From a checkpoint of a small image captioner.
Model: 64-pixel images, encoder arch xception, encoder widths [96, 192, 384], decoder layers 7, decoder norm layernorm.
Training: muon at rate 0.0037, 5100 steps, batches of 256.
Data: trained on regions of photos with short descriptions (Visual Genome), 12.8 epochs.
Rows from block 3 of the image encoder, named by matrix and row number. Rows with one number belong to one channel. Each number is 128 + 24 x the weight over its row's rms, rounded and kept within 0 to 255. All counts start at 0. Numbers have three digits each. After the name is the row's rms in percent of the matrix's.
# convs1: first pointwise conv (encoder.blocks.3.convs.1.weight, 192x192x1x1), inputs 117-155
# convs3: second pointwise conv (encoder.blocks.3.convs.3.weight, 192x192x1x1, transposed), outputs 117-155
convs1.38 103:114136094135144125156147146099116130175128106147147106145119116160120135166128127173139088102127172111120159146122099
convs3.38 092:153116174128173120083173149122113112103120122149095136107121144164168085141115124136163159121155188157095109118110167
convs1.39 102:119109102159165072138111112151082137085081130115116120085104132153112161087139135116119096127120117138123115145132117
convs3.39 097:116111131139118143155135144131142139164134145128095130110106157175151147141124153163120141154114120144167093148132126
convs1.40 104:147084112139129123109107150134121138127095165144153089149128112108134131125147119064155116130154104098132092099133100
convs3.40 101:146094125144121130148147109152166146159144174078165122099137106148085152142096136032160170107133123161151153156161096
convs1.41 104:117154130126165087122067131144106130160104147117109157107167127092175145127132093149144121090084166127169102104154089
convs3.41 100:121123130125130172125163162150124183097102136062131119120095157132158159121068074119110128124149126127129128084138141
convs1.42 105:160146102149097133131116108159115144119115142129181152106143134104137117124152112123118089108119128155112148120085087
convs3.42 093:123119105127141128154094105144106164123113106101133104109137142139142123130131095137145182141125102143158126122108121
convs1.43 103:122147126123138151168121105165113103083121184142170140126144114133139120157129138137163119182156117149108167137093083
convs3.43 095:139129116101142110133120168150134155141120106114117118127113156145116144140123160106134091136150159121132131121101142
convs1.44 098:149131064112123099120152171116125143142167132122147129133127102121163154136106127147152130137108127163145108122127152
convs3.44 089:129159109127130156146184123122097121113066099127135173111099144122111103105099113143156157114123108108084162122133136
convs1.45 103:081121118143113102130124128138125148144128163144133151102186115108112126174133120083129149106100130119136150117130118
convs3.45 100:158119153089130141131130157128122108149116121107159124117131096126143118120151137089131067161121124129136121137141113
convs1.46 094:141140121101121115153112167105141107137172163132111114139114149124199115160151082139107161137147118145154099106146126
convs3.46 101:172138136114118136093086103141129110113126091108147157129162122129121133108134116113131120119098125120149111144149135
convs1.47 104:104078112101125153071140122133105132128161106113135134111097111145124109123146105132164109164132122158126126115123109
convs3.47 102:124181119144104141085122129151126109103092129110113128096215136155116122157106128120130146125155111123127142109145128
convs1.48 101:113146115147122136128122122130120125121100153143159160135148151165125148117140168136123141095112154095135039127157121
convs3.48 109:142122082104088073121104087138098122114173180093117091114129165174100082200131142133084089156114151124151180102140123
convs1.49 102:089137103119134100146130128122120105161129100112134135099162103158128160148133128099117126131168081138140130126139132
convs3.49 091:148117109118094145131132123109154104151169118155123136154128182118137130169171106148116054079097138107133150138101154
convs1.50 104:123118077125150167133088138145140145179151134124134148134106098149142175167121157156115111050097127115133181118137113
convs3.50 102:115124104155170142173113145108106139169174155133158154126124150116124140072138104128145123101100127140156137092135097
convs1.51 093:100145083108128128104105135145116168117109108095147098123105153141117127157109131089201101113142151144104144134149098
convs3.51 100:132150094125131107143135109088119104149107082118103141098121108081150144109140096109131114099127077126135112107135152
convs1.52 103:114116153088103156167150141155143140104142144116156120148147150097095129136160147168123098116133141141143098138136124
convs3.52 107:097144092087092129124113135118137140144131091124151159148121101130099156159131108115156123126111146096174146141139143
convs1.53 100:134138135111133139154119136095116105124121142130127122129133108168129112148113101068131167141116169143137149128119113
convs3.53 089:138113141158114168154116123114105114137114116143132118079107146136102115155108115142138112100157127113126091123151114
convs1.54 092:081143115154140142150095166154104158135142115089088184095131113130115141105181147158130144109111102128121177112127140
convs3.54 084:095132151151178129128143132089147124122124149101129132177086103114157103146167128092152157141127117106135107127130122
convs1.55 094:128157113111182112185110109103154119147140133158113114077092113162104155129176124137177132163119122139127108154119121
convs3.55 094:113091157112124148167141139124127039149153121144116152127125112150124159128082118088131170110140139119101175123142113
convs1.56 107:179072147109124146140119115129130119117124136099131138145130130111140115127123091118107164151088127112109132142138157
convs3.56 111:126102111162098128145121119171101137115166102137104152098158129126078111116177130121116168144113131127106164118124108
convs1.57 097:134124092141129125138135132136125136109119136138147128124135158146105082095128133155118138134137100132159148134135124
convs3.57 104:119145103109118095113142131125086129114108158145127089088121135171112115105147113112141131109114163111119103096115127
convs1.58 106:147137182123123124151125120151104154083116103129171129102111117113105121095156092107146136141150163114132141157118154
convs3.58 116:142139103166112128127162134108171129168078140099126100134121118160070179139169136137139078155089126131140128106126153
convs1.59 093:158117118150102142163144132157115112127131151098121181101130138146101144124107123153137126146119111133161116129127111
convs3.59 101:114115126110128086140120149134131110104127101104117113079120177139094116090171121105154126096093188132142164129091158
convs1.60 094:129146166112117123137136137137192082115108153119140082145146120152161144082109119129131175084149135110119140117131157
convs3.60 096:136103150121169125135134139144105069120113120120115140122118090131165130113161143140141112170120147171118122093094093
convs1.61 100:123125147094137136154142151150110093117167117148133146109164138125102170090186099092101117160091186125173155134116100
convs3.61 098:112096115138146086112108175125121140095120148133093138132097110117144146142102151065124137146088128154135153144034123
convs1.62 100:128113150115144145124133170139145131136144159110123055161130153157097145112118133140125166115157162138130119131161101
convs3.62 093:139102135142156129091126142117097138146093146166099129154141156173173127105136130115141132107132128110153090133116095
convs1.63 091:106138125148120132109090118110118169137149134116048146112127140129148134140114077144133086140126136085187131119150112
convs3.63 090:126127128143104118087159174160098124129118109157150136102167131129100132102170183140148122132126118098152133097152110
convs1.64 092:131168135139146077154104169097118116091148147139145135123132083137070127135176083109107144122137159125205121107130138
convs3.64 086:094129121139112120143115131105130106148185104134146122127120166101093129121152066143139154096121122121144122107163114
convs1.65 097:135195153097113082139120120103096096106119145139118093083177143116101127138122130101113129101136157089142152127115158
convs3.65 117:156134142135108105113100149155145148135116133098102098176160117104147166148124141141155140095133108119120126124161113
convs1.66 103:141130121097140138097142127146125182143141119125131196135142104119107115148128120121123125083123160133135194116120132
convs3.66 102:135110084098128147143144145129109161152126158125095119104153074145136129120146088102153110134158114143125168146102109
convs1.67 101:147160137177127115131089178126104139134176127111171113110127143154097118087125149138200098095150123110125166151153145
convs3.67 095:140127164122141153107118106144120118132167123134128151126151114121126126150156135150122095113154102146108125124142126
convs1.68 105:094099165092128131127125131092121132113106154114164128120141085153152136107129135185063128136175117138098110146127106
convs3.68 101:132107157140116146098098164108103151142129125095147145136137132094154157107103096139128112138127152148102120154079142
convs1.69 095:143079138131123110141130166111087130095104131138132138105133127118127089169161133146162141154067143118119136120122102
convs3.69 106:140123136134141126120126108098084099128140128118107096149106092155107126076124146127125163120149096153130137113120120
convs1.70 097:115126179126131111142134098121113135136131130160112151077125129146146133120137122116160111122168129116102156161154143
convs3.70 090:135130111132111091099083174196135137183103121120144142107089109136145152048108144101086200110168114126175113124173097
convs1.71 105:139127128126149113127150141127134108088113116119135149137140124131161133102152117155115139146099114109124128111116144
convs3.71 101:079132114095128110101095125134100082130114168104163148142145131149078142094120097117187069097107108119131109138102105
convs1.72 105:110100134142099153168093131143122116145134105105167099105154130107064109149136119146107156124135140130133177114145149
convs3.72 093:180136136132123143092116118112132112076130154150130115150107130122156167120128116099127123146157142175131117132105073
convs1.73 100:140102125101140130137103105086120158118131151117120123214117128097137105106104150134183102110099118115156137141101138
convs3.73 095:139141141164135135134109183137141160126128110101119116067110147079115155130123160131051147106097134149124100087163134
convs1.74 097:112102135126084134124116134128215170165137089098120145121143079101091134150091158140121103097142101124103130118140143
convs3.74 097:166116093138144092141113122156141114098111142156061135144133113155131128152146140100095111055106150147094112163100121
convs1.75 100:134128145141139121133137130117114122102133111101094100113101132156108117150088144138145098117123168112128135167126061
convs3.75 090:118104132120117119149118093114165172099115158085142136141091096122100114114091128137143118143110167110156130116128125
convs1.76 104:120102120124186149078129112116125175145180141132122142131135132129102158142121147119109152115163121087163160137113092
convs3.76 098:157118116143148128095155142120109134122127122118144106136141141156112110135128133101119082123166135123213120143185092
convs1.77 106:120141117157120158109173133111147164111144160146143153080137115118138092095115160118114125116119131144134139115139101
convs3.77 100:134103131131147130126107148127143155140134135144119131157167093140137117089122123118156124167133105152058137111135139
convs1.78 098:116108098108119113133118128101111132154163105157110130119142135110166122089113112091136144131147143073151121147114153
convs3.78 092:090139135149113134120104119103128096096126110149110140174137133152143115153122141096113137110132145138133117138134180
convs1.79 106:131152122091141124149123132132134156120116163126102114150131119175153125154139101102115118124117122098121150111105101
convs3.79 094:109124138087120080168143134131157093119136150138130099083131181148099150116082133140134101130142119098146160118126071
convs1.80 097:118124116125057125121128102114118125132124150142156152151144113140139137138163147138129114149151128132152132158091123
convs3.80 090:118144126124128151143140107121154103116109088133091095126150189139143119118096113126103136136111139145103106110121148
convs1.81 096:115079104127118147139125127083125094123140124099104151106110131105083083141169143126046121147150115138108118128108146
convs3.81 103:139147148144157131149132137137153156120111117133157128103121097143156097190136174158156103106106112107119146136110109
convs1.82 102:084121139142130109124132157127147151176132132127146109135087112146188146135160195093127125178095084171106176136105131
convs3.82 109:138161097164116129131134093144128127131150099092123135116121117138096135092142081161153110144160102100128126157169167
convs1.83 093:127129179123129128103151096130162119152146121118129099132134118138128151142132139124093131179111153124118115123112112
convs3.83 115:127131131164138158121112152192137128180085140117128131092108171132122108135119118087153094130150141164169112126049152
convs1.84 101:115109107106140167140116131145113174133107141131130164098112108170140127140143103143143107106110126125123199183119117
convs3.84 094:157098132087095147144136126138102136118095097193101114131101150134098153131180131116159152141107103149152145133087148
convs1.85 092:139139125127128113124110161074131105103162147133104143131152119142144104117088131116125050075141163101130145118156107
convs3.85 094:138113112127142116093126114110118141108098108116110127170125124126129114172083132138105126073109149118102106132081113
convs1.86 113:078140119123120175128140105106105176118155131158146117174112108097153112116161120129129148110225127069125108142118132
convs3.86 098:125163104157126136122129153173159159118101121084118111139136107139153134122110104117116121142104172113147093123109115
convs1.87 102:102124197102155130163121085135135128123141133146151081091126142117096134116125119135101096141091127182127143100116149
convs3.87 105:093094141125096141094141156098137156105128113099109132084119129132093069066092113179150163113122127170146127143133120
convs1.88 104:116144132139117127141108119133124140133085109155081144130113121097127094112143112109133124091124146126083103076138085
convs3.88 103:086111145099115145090121103135147113139104138134136132164105135134166140125119125111162129099091093100134106143104146
convs1.89 098:112146165126126128148171114151116142160124095176200136143135149122154106144093123137135141134147105143080156075067149
convs3.89 088:131108103176139161165108155133128092137140130123150141152105110128152104109128152112132118096135139128122165118132113
convs1.90 112:133120147090122127134101106136129126108129103104167133123137131146131164191133110143119114102101151158105115136104123
convs3.90 107:139125134132130072095126137142117110067153072115153144130101154149106050101139123102110135139117166099107140146114166
convs1.91 102:161098113095147109139146152162117130153112113126124151132158121124098136128120134179103145138138089163131152162118087
convs3.91 098:139141114136130065091118155139143090117133106150116096131138098094128111122139126122131115131150132134109084119139121
convs1.92 105:126132175111091129087112101076137178126111099127135150144155110138127109126112143115113097102189119101133123084127101
convs3.92 096:137127139131131094144136165148135179113125116163125111157140109110090134141179143185151166126143115138158111126118131
convs1.93 095:179100098106097125140122100135135127103116165114124158115123136139171127096119098147122127130140136114151125170123146
convs3.93 105:140132097113192110130115170132125107127128105145096151136125100155145135098105111149126114149129132146112130119134151
convs1.94 101:099132137097172122186134065143145141143140127134083126129082161157155100142135158161117146154183130106125127126105128
convs3.94 090:099090114123101111131158158172147112130125128076108105105118147151099118116089134122167128106118085114119119099095093
convs1.95 097:099116121134115110168114108155159119137117096153112139156135118116074145130149113136092094133129105106121121176112073
convs3.95 096:133123151117095126123112099084152102102126180141091139146169172132110136142093128143107108116115115108092101102122150
convs1.96 100:155199127112101105100094119146139105140099114137121135128126171113099123114123145144130087101077156145133149150147092
convs3.96 113:155121152110108172138140108115090143102126144126118114108099152106115132104115102141114130156088169140112154107089088
convs1.97 088:102119150136177123133106128093097101112161125156100154113162167105165126131096161154155155141132126122140130084128128
convs3.97 090:134134110153151152146136155137150133144112197145130145130114124087106099127132142121124088107109142135093117149077126
convs1.98 092:143149146080162152125096127093122122089104109137128114135125152071174106117145098126108114144156129108138127140173099
convs3.98 095:100141159131130119128122125069098126106123137156129170148113102152136147146082097095130119142079121144142110156114156
convs1.99 101:142103116146080115114152181152083120097130099161110150093120098104130103120177133118098154155108136104130125125137137
convs3.99 102:132125148139161132135108122115099109149123146124131157129153147152130136120125077147160110171097098148172146138109086
convs1.100 095:112118131141169132124156128111114116115136140151149105104101114127100127136120076182114098131086127129127109112121121
convs3.100 100:107110141086161097101106144128106114160131181104109120147155169110115139104166131171098134155141146132152104135156102
convs1.101 106:121170133144139115115106137141116116125106125111110109116133161131117148133154155117142115109139130107112168155107130
convs3.101 105:161126077152151176121117139161145117137143137138134148104132126110163116153148121093128097155158124091109165158148093
convs1.102 100:129094131119123117101167144104161116138126126097114157162157133126104145125086115144100187134118151137132166163100161
convs3.102 106:165118062121116130126118096112123116124092157134075096156149125138127126126142091069155098095097116189122101135099117
convs1.103 104:130081117141114183138116115123106125137134114144138167108129148142118108141096123146098133137063119130157155111134110
convs3.103 103:138117083145106108149161095118114149150105141118137110147132101105094107107079145090121138110120189150122095182121114
convs1.104 100:118141123111102079121109102121117132104129133127104107156147131102119148106130128137112097159118107130175168123110093
convs3.104 091:130135088129169129115118134142117132108127144157099129097121119128135167137099114131131113123115183127124149152133135
convs1.105 103:112086148150161114146099104112109116115104115139138120161071126140111144112132108118108151138117165128115143147101113
convs3.105 098:105089149164150116147151124117147115075132154109150104178137136087144144142128140123133161151160134108065158079131146
convs1.106 091:140140146133108142085146092092128130123111113102097154104115170132130145145115109163080110118167132164144082106135122
convs3.106 088:170121115159109150148134156151153083119152108151125168121138168103163161132086182104108102125094111134120131082144141
convs1.107 107:123108134178135135147097133146109117139103097109092100141121104161111110114149111115124087154151140140148150180142119
convs3.107 106:126145110169104125109148148114166161110124122116115154120125116133177093130121112107140138202101132118143163141160146
convs1.108 103:137084163117130115152117137113113164126142117066106125121166081148159106108107113132153137122128121146121130126188153
convs3.108 099:096119105106103161138174097174114120153139175140116120099150131132156172107147142114183108148185137096143126082099120
convs1.109 094:128037138162141134105116127132150130145152159110125166097080125129118130080129109144087106138071122142120141110110138
convs3.109 112:140101123143114128088153119088076138140120135147150162146148123149124116129155126090168132115142108143098125092086139
convs1.110 093:102109119103159108129137162154138126087135134082120108073114146101159146144104130154140159128133131132127101104135158
convs3.110 087:123110144090103154112121100121119101110124156106145131126170143140160141099085113127185131142126130154124126157138151
convs1.111 097:064145128150088128125114134135100094139156146147127096106111090183112151126109108119124097129110119084122162141080107
convs3.111 099:158132124141130155140128150132120134132137133154075091146122125134123118123152100122097135116141148093120114114153112
convs1.112 104:117163127155127141152125141106157135125121141148115151174131163131123142099164147119126156187036138106138121122137129
convs3.112 110:142150117132144104160122117107164144144105103110111105158144133154163134125132142128133152131188108161142117138216139
convs1.113 098:165119149130113155122113113133113152153099133139117130133115139104168121146120099138115154119122137129126135112128108
convs3.113 093:179132134144082139136155137101117134131112160172102135173130115136091141114143091120139146113079127132117139148118140
convs1.114 114:132156143149140109123105119096131149125114165119146130159131122120107032093115134120127144157154112119135138110131092
convs3.114 116:141141149168129118125158131100088122159127160067118116127132095148149066070126146137050083126113125124154127120132122
convs1.115 094:130111172122120134101133151144142101081114120130105144122143158114146169120164173093117172140109151107120139131126132
convs3.115 095:133136115184105107149142149096113124106123110094107136122131160124117100143161077133116130116147126132114142141116137
convs1.116 103:114105083099134127139109121096164112115141146117103138124084151116125122123140128134141101136157116146102113166124137
convs3.116 096:112151099171154180135110107141153077112097124103142145138121120116119098171194140106147117141153084133132189094150114
convs1.117 097:132105101167140098129107143110077123162130160144141188096144123142114151143132127128165113135139172132115111121097163
convs3.117 096:138146163126133152098158105151125141124108106119152136090086139134150119161117124124112080126133132139138118146145128
convs1.118 099:142110134095107117135110126114127156124115127104092120134118129128117113114123112107145137137176097106125156148123077
convs3.118 096:142147115110096112165112111129114134118108142149138124135116121145138165122119076121096129138079093142123065093118127
convs1.119 097:119141122155137129097136140123177135122112166141128108100152121145174153139099123150078107158116161148134129156158135
convs3.119 097:126143115101119108125157143136114113134101135119147161146132152091186145136133135108087108146161139117104136120164145
convs1.120 108:175157111079140115142129168141116139136078172110123098151098099141111153122116106162120086138086091132138108116123130
convs3.120 118:118149128125128108106146111101113158130094136152146135169134120131129109082116115192188096087121120109127129154161127
convs1.121 094:129152118139119136144135112139110110119140116099068093157139111079140148159129132141152124145115097117123141152128132
convs3.121 109:146103163100153104143158150148110137093143117112133136117113106116141148123091127107068117121144141109173177139172095
convs1.122 096:132149172143157111126124123120100129163087140139122159121122094133088108136152122128115109137141130153088135124148126
convs3.122 106:133102073089113107114128164169130120107148143112094155150079157153112120156147101135134152106122109097149139127084119
convs1.123 103:124136089142074112108110113133089144148076133157133115151109121118157160127143129123100105122150108141104091118122081
convs3.123 098:153161129128172133103166136093129100107166106110104125096131112143183082139095139108124135098107125131173121136132075
convs1.124 103:149130157134101124156139138084113143181107110104099127143088145120112123129118123113111166132112166124154127101136147
convs3.124 099:087112126149115129123085062132083112113108104115087123186158109116131163123107106135109095122152139095102127170161154
convs1.125 101:131111114096123141135149118121108132115138148106129122101092120168107141152134094132153117132102129112096143092086134
convs3.125 105:124124133115098117158129137144110087159126118101133138137190109107156140105112143144099129105101144159157166138120170
convs1.126 106:107137159131128107156114144145154112143153135130128122126097119146103123135157149120138101116114148146147127104141125
convs3.126 108:083131094116120102129109118145201157112136120123143100094197107088127111124146144148122102088116092149128117109100139
convs1.127 096:122096121130129155122128120140108139143091151139131113130132123101125123110146157162115097165120114151169176175138095
convs3.127 095:131124149113130188149146140114121112126077121132173148122131184138140143117157092124118101121117096108094130126117139
convs1.128 106:125098135121138133141128135131088111136101087116136123139115161129141138193111104156130150070148061143159050158141122
convs3.128 110:102131169147134126137138126145099088146083071109135116136157142167148140117133172085123133165169135103124105130128149
convs1.129 102:125095105136132127112092104161106109119130125105148140126187128121137162122147109158133147155141094111130141166130156
convs3.129 113:161128110131121100133151136080080142147101134083100154159105099110084102125129122121120139134119132114113093186110125
convs1.130 106:132132098082118146111132169128127147103102137119124127175164111168134165077123133150150123137101140127117107110139099
convs3.130 107:109138131129120129147157130124153113089126155105122098126154111129140104102150147108126131123140140113149116078115123
convs1.131 109:117087094149128119135126158130136120145147144169113111164139103153112117128127117146155142154104092099138124128121179
convs3.131 099:115119116119081127136146142101140092161108097117098093139115139106114134119120115127143120097098090099097182116107134
convs1.132 101:133145136093091115126150089115177108139134121130111150129143125145127110119135095178112110108104105115120150105127150
convs3.132 113:112142129178134190110102098143101149118120130137125123105105094119105105180137148087139155118130156152136115130132097
convs1.133 091:150107093118201139083101115173146096138123099150124112116136151146142148107152122126106172109092099126110148135134108
convs3.133 088:090118086128118146124130120127106108125098104124100114126140156124108140094113168161090149113165182139139163145106115
convs1.134 102:100115148151134111079117121129133096128109129134138125106117157127147127138188145103141091064100169142137139141122149
convs3.134 108:145120137081121078098125120148097136142137166143131123147170125157089100123097121171113101124144154184135142135105115
convs1.135 094:106136126117103139136116162143107143149140124113105159109113113087115134129151104163100113156115110132122169123111137
convs3.135 102:140115098122093091106127110122137109138118117120158091125139114138158106120128181141130135153157094126144152141112117
convs1.136 096:078106147186144170131125117081121122068121091117154167103116131179111118100104091124140126134121133124130096091159157
convs3.136 095:110157135168082123143130129131116099158111116137142091135141151115173141071107111177142128127143118120140096177143147
convs1.137 096:110152173123169118116155084119093088136139164099106136108091097157116112123121163132152124103136127099163117114141138
convs3.137 102:125115174105104135105121115090129097142136128105129145162099122100141089162113184111162088094155133101178105129125201
convs1.138 097:089122169117115149120080125112133111174122131137165124132143091135150120135155115126104144135130106122103130077116150
convs3.138 094:111136113106124136115118102125145131120132089152134137137116177156126114150117122137121135130159146110148138154133168
convs1.139 105:109126113133114113131120084140095116153136154116123100103130119158109117162162134132101157134081130166119138124114113
convs3.139 113:105113118128097134158180118117162122126100133136112160129111149165119154114117138096070120200150144117138141157119148
convs1.140 104:125189111124118120126129132142139146109118153138125164162142094138118155117147128142076102140123106092123121127144191
convs3.140 110:156099102154180128105155174131117102139136117137100133109146143143142126108108097084141127101144065163131144118107143
convs1.141 100:130118129116115151103145129144121102178156142115109125128139120097085140108109115108186124145166104114118120096126129
convs3.141 099:113110103151129133115118094166121180179147138111138132133155122132169112132129163125113150131119120149116101109111120
convs1.142 099:136188143121154127119122131097082124149152111179149165135102160103161144129124131139198099141078181115131165102112098
convs3.142 108:084177153117100137130136141151152157128108151128164147100144111145144137173152144157127152143102127140092130148133150
convs1.143 106:146114118078107100070093146184078102137128138144179127095127127120108112141124160125157134125115140173129132116149084
convs3.143 109:146142116090150112162094138126097138109119132115127139106141149143129141090109131115107102136137123103111134158120115
convs1.144 087:108125138144119115103135126125211149141112136098099116121161137134134152157136112124144129139137161158140144114081214
convs3.144 103:135100107087128097125146111163167123121149085086136107112104086125104116143107111131125137117110093098103114119129141
convs1.145 099:115127095136131130154143087122128148126126124082149130110084117121065141129130123170127140178070127120141117096129159
convs3.145 100:157128118115103117089153079108106046140152131095136136116145126147120119110148145135119117147141095121140148120103135
convs1.146 093:165164086106128077151086126119102141112135155106096126145146165118099116110122122129157149113152096114113129184120138
convs3.146 100:170158127132169116133158116114077181159122177149147097108154111118169133116141080087132098124125070189137148126122168
convs1.147 107:133140155138092125123095166110116130127119100105130136086153127153125119118142135135154158159133167148158111109145127
convs3.147 106:121124139152170123093128151115126107124105137152107085105116143122069122137148140130120110122112073155114123129141112
convs1.148 101:147110107092155127158131133090146110136123098114138129154136125147124113119117117114191175132182157116145120124134098
convs3.148 106:149123098156132102149110134112136089139118138141097105120128183109097158091107090119119151128158074128098092112126144
convs1.149 101:127125165089113108121115123128125073183121113123111102142132128114110175120120148084169123113159109112133142139126123
convs3.149 097:115132120126110127133130159129141107135135110111115139139172133164139064121157137146112151097146107150119126180119101
convs1.150 096:102107104101134113131126133161142095123156125170133142103098139118137147120102145129135145094123073143120098167102178
convs3.150 101:172116089130165103109152137125139128125092105149132127178160119104172154155114124178138144165110139065114123125130156
convs1.151 093:118126143106129111110110172196154135090113132147167129060031122154121170101173137139133169134107139131086117121077100
convs3.151 089:090115113136165157094109112150121149143131125137126144151118130127122153121150139170141150132116114146080128133117188
convs1.152 103:141188124112165136160138117089155122136160141152142120148176195120122102110149139136085154174130133081104110114139110
convs3.152 094:137144089138107096160161114150101138129164113159117099131110147139129122145121140156110144156097115084150133146130104
convs1.153 105:099159141185149095126117125116142089139122141117122131129121069143166122121115160152129125132156162093112134091176109
convs3.153 098:126112157134099129156137112190173150123105135142123141169088112114131138125092128101107123090116105187102146098111099
convs1.154 097:132141168152127124124131136168120133116110137121161132145147101115144088126153141130135112108157165108123154134161084
convs3.154 093:102114099161134103130140164129129094172116122009115119127155113143139163090122109120109144177122130126107112129159064
convs1.155 100:106128124114148076151160120134150154128136152095123129144116141112161124118108124137158127149106113090168142142119124
convs3.155 107:112102124116142098105098132092094117150163127118181134114121084138101121131124126108119123124147101136172092075149120
convs1.156 099:136088136138156154105144077159180143142165143094101138151127093143125111140104151143110121130077142107162111173133120
convs3.156 102:142063080129163125093140124133120136114136116140124101127131109119109138165136125141123138125120126118126146127134120
convs1.157 106:093154097078113139128099189139090143112153103133111111159167112134125121181152132153126142092122149138146131158124138
convs3.157 104:104166087150125150099179123151112120160139168132122085116127151141128143113139115083100133102132138159133115117155103
convs1.158 107:113143148141145165125128102097120176144160100118140118111149097163163130104143145139102131102144145141125095146108118
convs3.158 106:161138180154174123096106158131088150115098131139142107113133126121104115114123109119148113107126136118120137119102123
convs1.159 105:113153170135125150097128129097160171152124137154130118141147119158105106152099139126107139104119157120133106100123155
convs3.159 101:187129125124143099107142162090127157095102111074158149125126166115110148143099170126140120112116171120150138136116096
convs1.160 100:140132104089151123140121132100113117135098118134149149083154126099133161105167133145041105178141069153136122155097106
convs3.160 095:155106135115132170168093141144114105150103076175141122111155131101138089130166116120147131114135127118129154128095140
convs1.161 101:161141123089136097123129131104108119157139098155103064132138159127129117143080161114147101128098174142123138113118076
convs3.161 101:109144150154126171125110157123150139115138115116130151128175116142112100121149182109100108118170131152111157105137159
convs1.162 096:142141127123134120084098136083133104121130145124076095135127113127143124107155096144119095111075133115141199144120127
convs3.162 102:110100125153102162121158136171140155084115103146119126141139096155099080161075134097119128134078126116124135126145064
convs1.163 094:129088099114144131101088114116114112169154107120074133149105109115132152128081130146119115106124131101121120141119138
convs3.163 104:098121101102134119133118120109106063099114157141079135157139138131138118125156116096128146120139100094167138084123134
convs1.164 094:150172134117082107149131128137084133066151154090127121104131132106145173139144106143126114100114113118132137153106131
convs3.164 096:096151075090162109123124109130106105130125125139123143145156169148095091134135142163116117129121137086108111131117108
convs1.165 093:122125100122124119082132097139161171111138119150123145122169142125085113123132129090167139157126110140125138104114122
convs3.165 092:149119161114168154162084170151164117131119108143158138124106137137133084174165116112128133126086133119098137091163140
convs1.166 098:129137137150126146131127068120131124150112132092072134145146174117149102160147128158123138113103046151152128118125098
convs3.166 092:063121154113139140138136135173148146136049162127100142117126096138175137137134084097125148130098093142118149126096105
convs1.167 105:129122154138125128100127197150101118160109100110150165105127124062111127111105152082096118152130151161097165094132129
convs3.167 097:125148119089128135132151086146149139135113120135087124132148136137115144186156171123150086122129100148165080135073113
convs1.168 099:119143150110169121049122164183169133132149142177151170132128108082096091106156121140089109098080114116104148128115117
convs3.168 102:165141158102094135164137122097128130135111134123102109129143141108100151139148148134109117148116093085138162109098144
convs1.169 088:148126173129152116134130128108139134107134122134130164169140142129122122158159143128119153161128184107131139109121100
convs3.169 095:144100144122146137149108117121120144100136139156135109150061102147152106123095138129122154144157117101144147116169131
convs1.170 096:142115122138097162095148112120128120123138149105158151128100118129117136139118116092127164112163073138092077128135120
convs3.170 099:133130137122080138127102131123129120114087154129157152171127127095118112113148113167169118133154154108179122121096141
convs1.171 102:122136179111174126121110106136089128110118133109109076145124128123112123133139163148055116127152147204122115140116139
convs3.171 107:120134108129118132076153133098109124087130109128164118134170097146111119155137169141150096127116132132126127144099147
convs1.172 100:120146143131142086138097088128168095114129128134113165062116147099170165115096109149114102146103112120156127128199150
convs3.172 096:130143139077073117121133089122085101141162135109155144132141104115137118134146113119114161145079150137161130093099091
convs1.173 111:111096162109118141135118099106107136105139128119126127108122138114148138068135147124192143137150101173111162141126105
convs3.173 110:148129105141082113105121142134128128116073144114149096134105134173115117178148114151131117153128140089135150143155149
convs1.174 099:134150124118123111122140137151131115150095103128115064147141109104092126142100143125137152140149116155123113139134128
convs3.174 093:109131170120133131125143149083120145148161125147112103143112125125121151113127160159101151135120114114120128141131115
convs1.175 102:127126147171141121137103107075114101129144131136149115104154127154145128125161159151126116108114145161121069176119106
convs3.175 093:113140100133128126106121182113139172116114153149139147121118115090101084138128142139091163135143129124133126127154119
convs1.176 096:094121115151087099135114134118120127117132112090073135156123117112124109098107115105137140133162104079101141116181085
convs3.176 105:087114128119108110096114115131133132125112127095116157141128151106143120168101117097104136135111091106142126128161152
convs1.177 107:125126118086125148131121100151102105085124146089186127152140129144083125137110119192129112182116103122133133132137097
convs3.177 091:123134127143132122093101104107129129117144177120118151107165105139114104142128137116132141119133134169147109146119117
convs1.178 106:151116135074085143133097143159132139126121149134138153146104089113102088114111115126113148157133140142125129140108147
convs3.178 100:152124092124145132156106105130126127144105145126127149121150158132119139112117119109121115120095138158111130104108084
convs1.179 102:102117103139125148119122089097150156101163121164150122136127129146133123121133112089102115117122139129128116136154151
convs3.179 088:174124139140152185129155150102129173118153107157126125121163158119135156143064144135145137117128092121123143120125096
convs1.180 100:091121113160130122133110136154106144107117139140131129120149156130107054098120114133099144156128105119132126085128123
convs3.180 102:163124125126143146093132123128138113111135111131116147125130163049143157155103155127136143137124166120125170170156137
convs1.181 104:134121078144135116149088095167129100120136125132145146131115128124123115136127166129099075098133163166155127129136158
convs3.181 100:111154127105156148140123077112154135158153103124122140130111119173139133139120134133104124096086153153118108143132143
convs1.182 096:106150091129161126098119130110091097111136147129087110080160146154138141144111127106098126132168149109106083119146138
convs3.182 099:154108118069141117114102119112102120074105130126135072095153121093120130126125112121109126127141138153136148157158079
convs1.183 094:161168103095114130144128146131114145177129129162106106117124158095107165118166103114129120117122147141153163132102136
convs3.183 104:153151131181124141167151161161099117105144131131169113127127099101104144151137121140117160155104134109129141106139118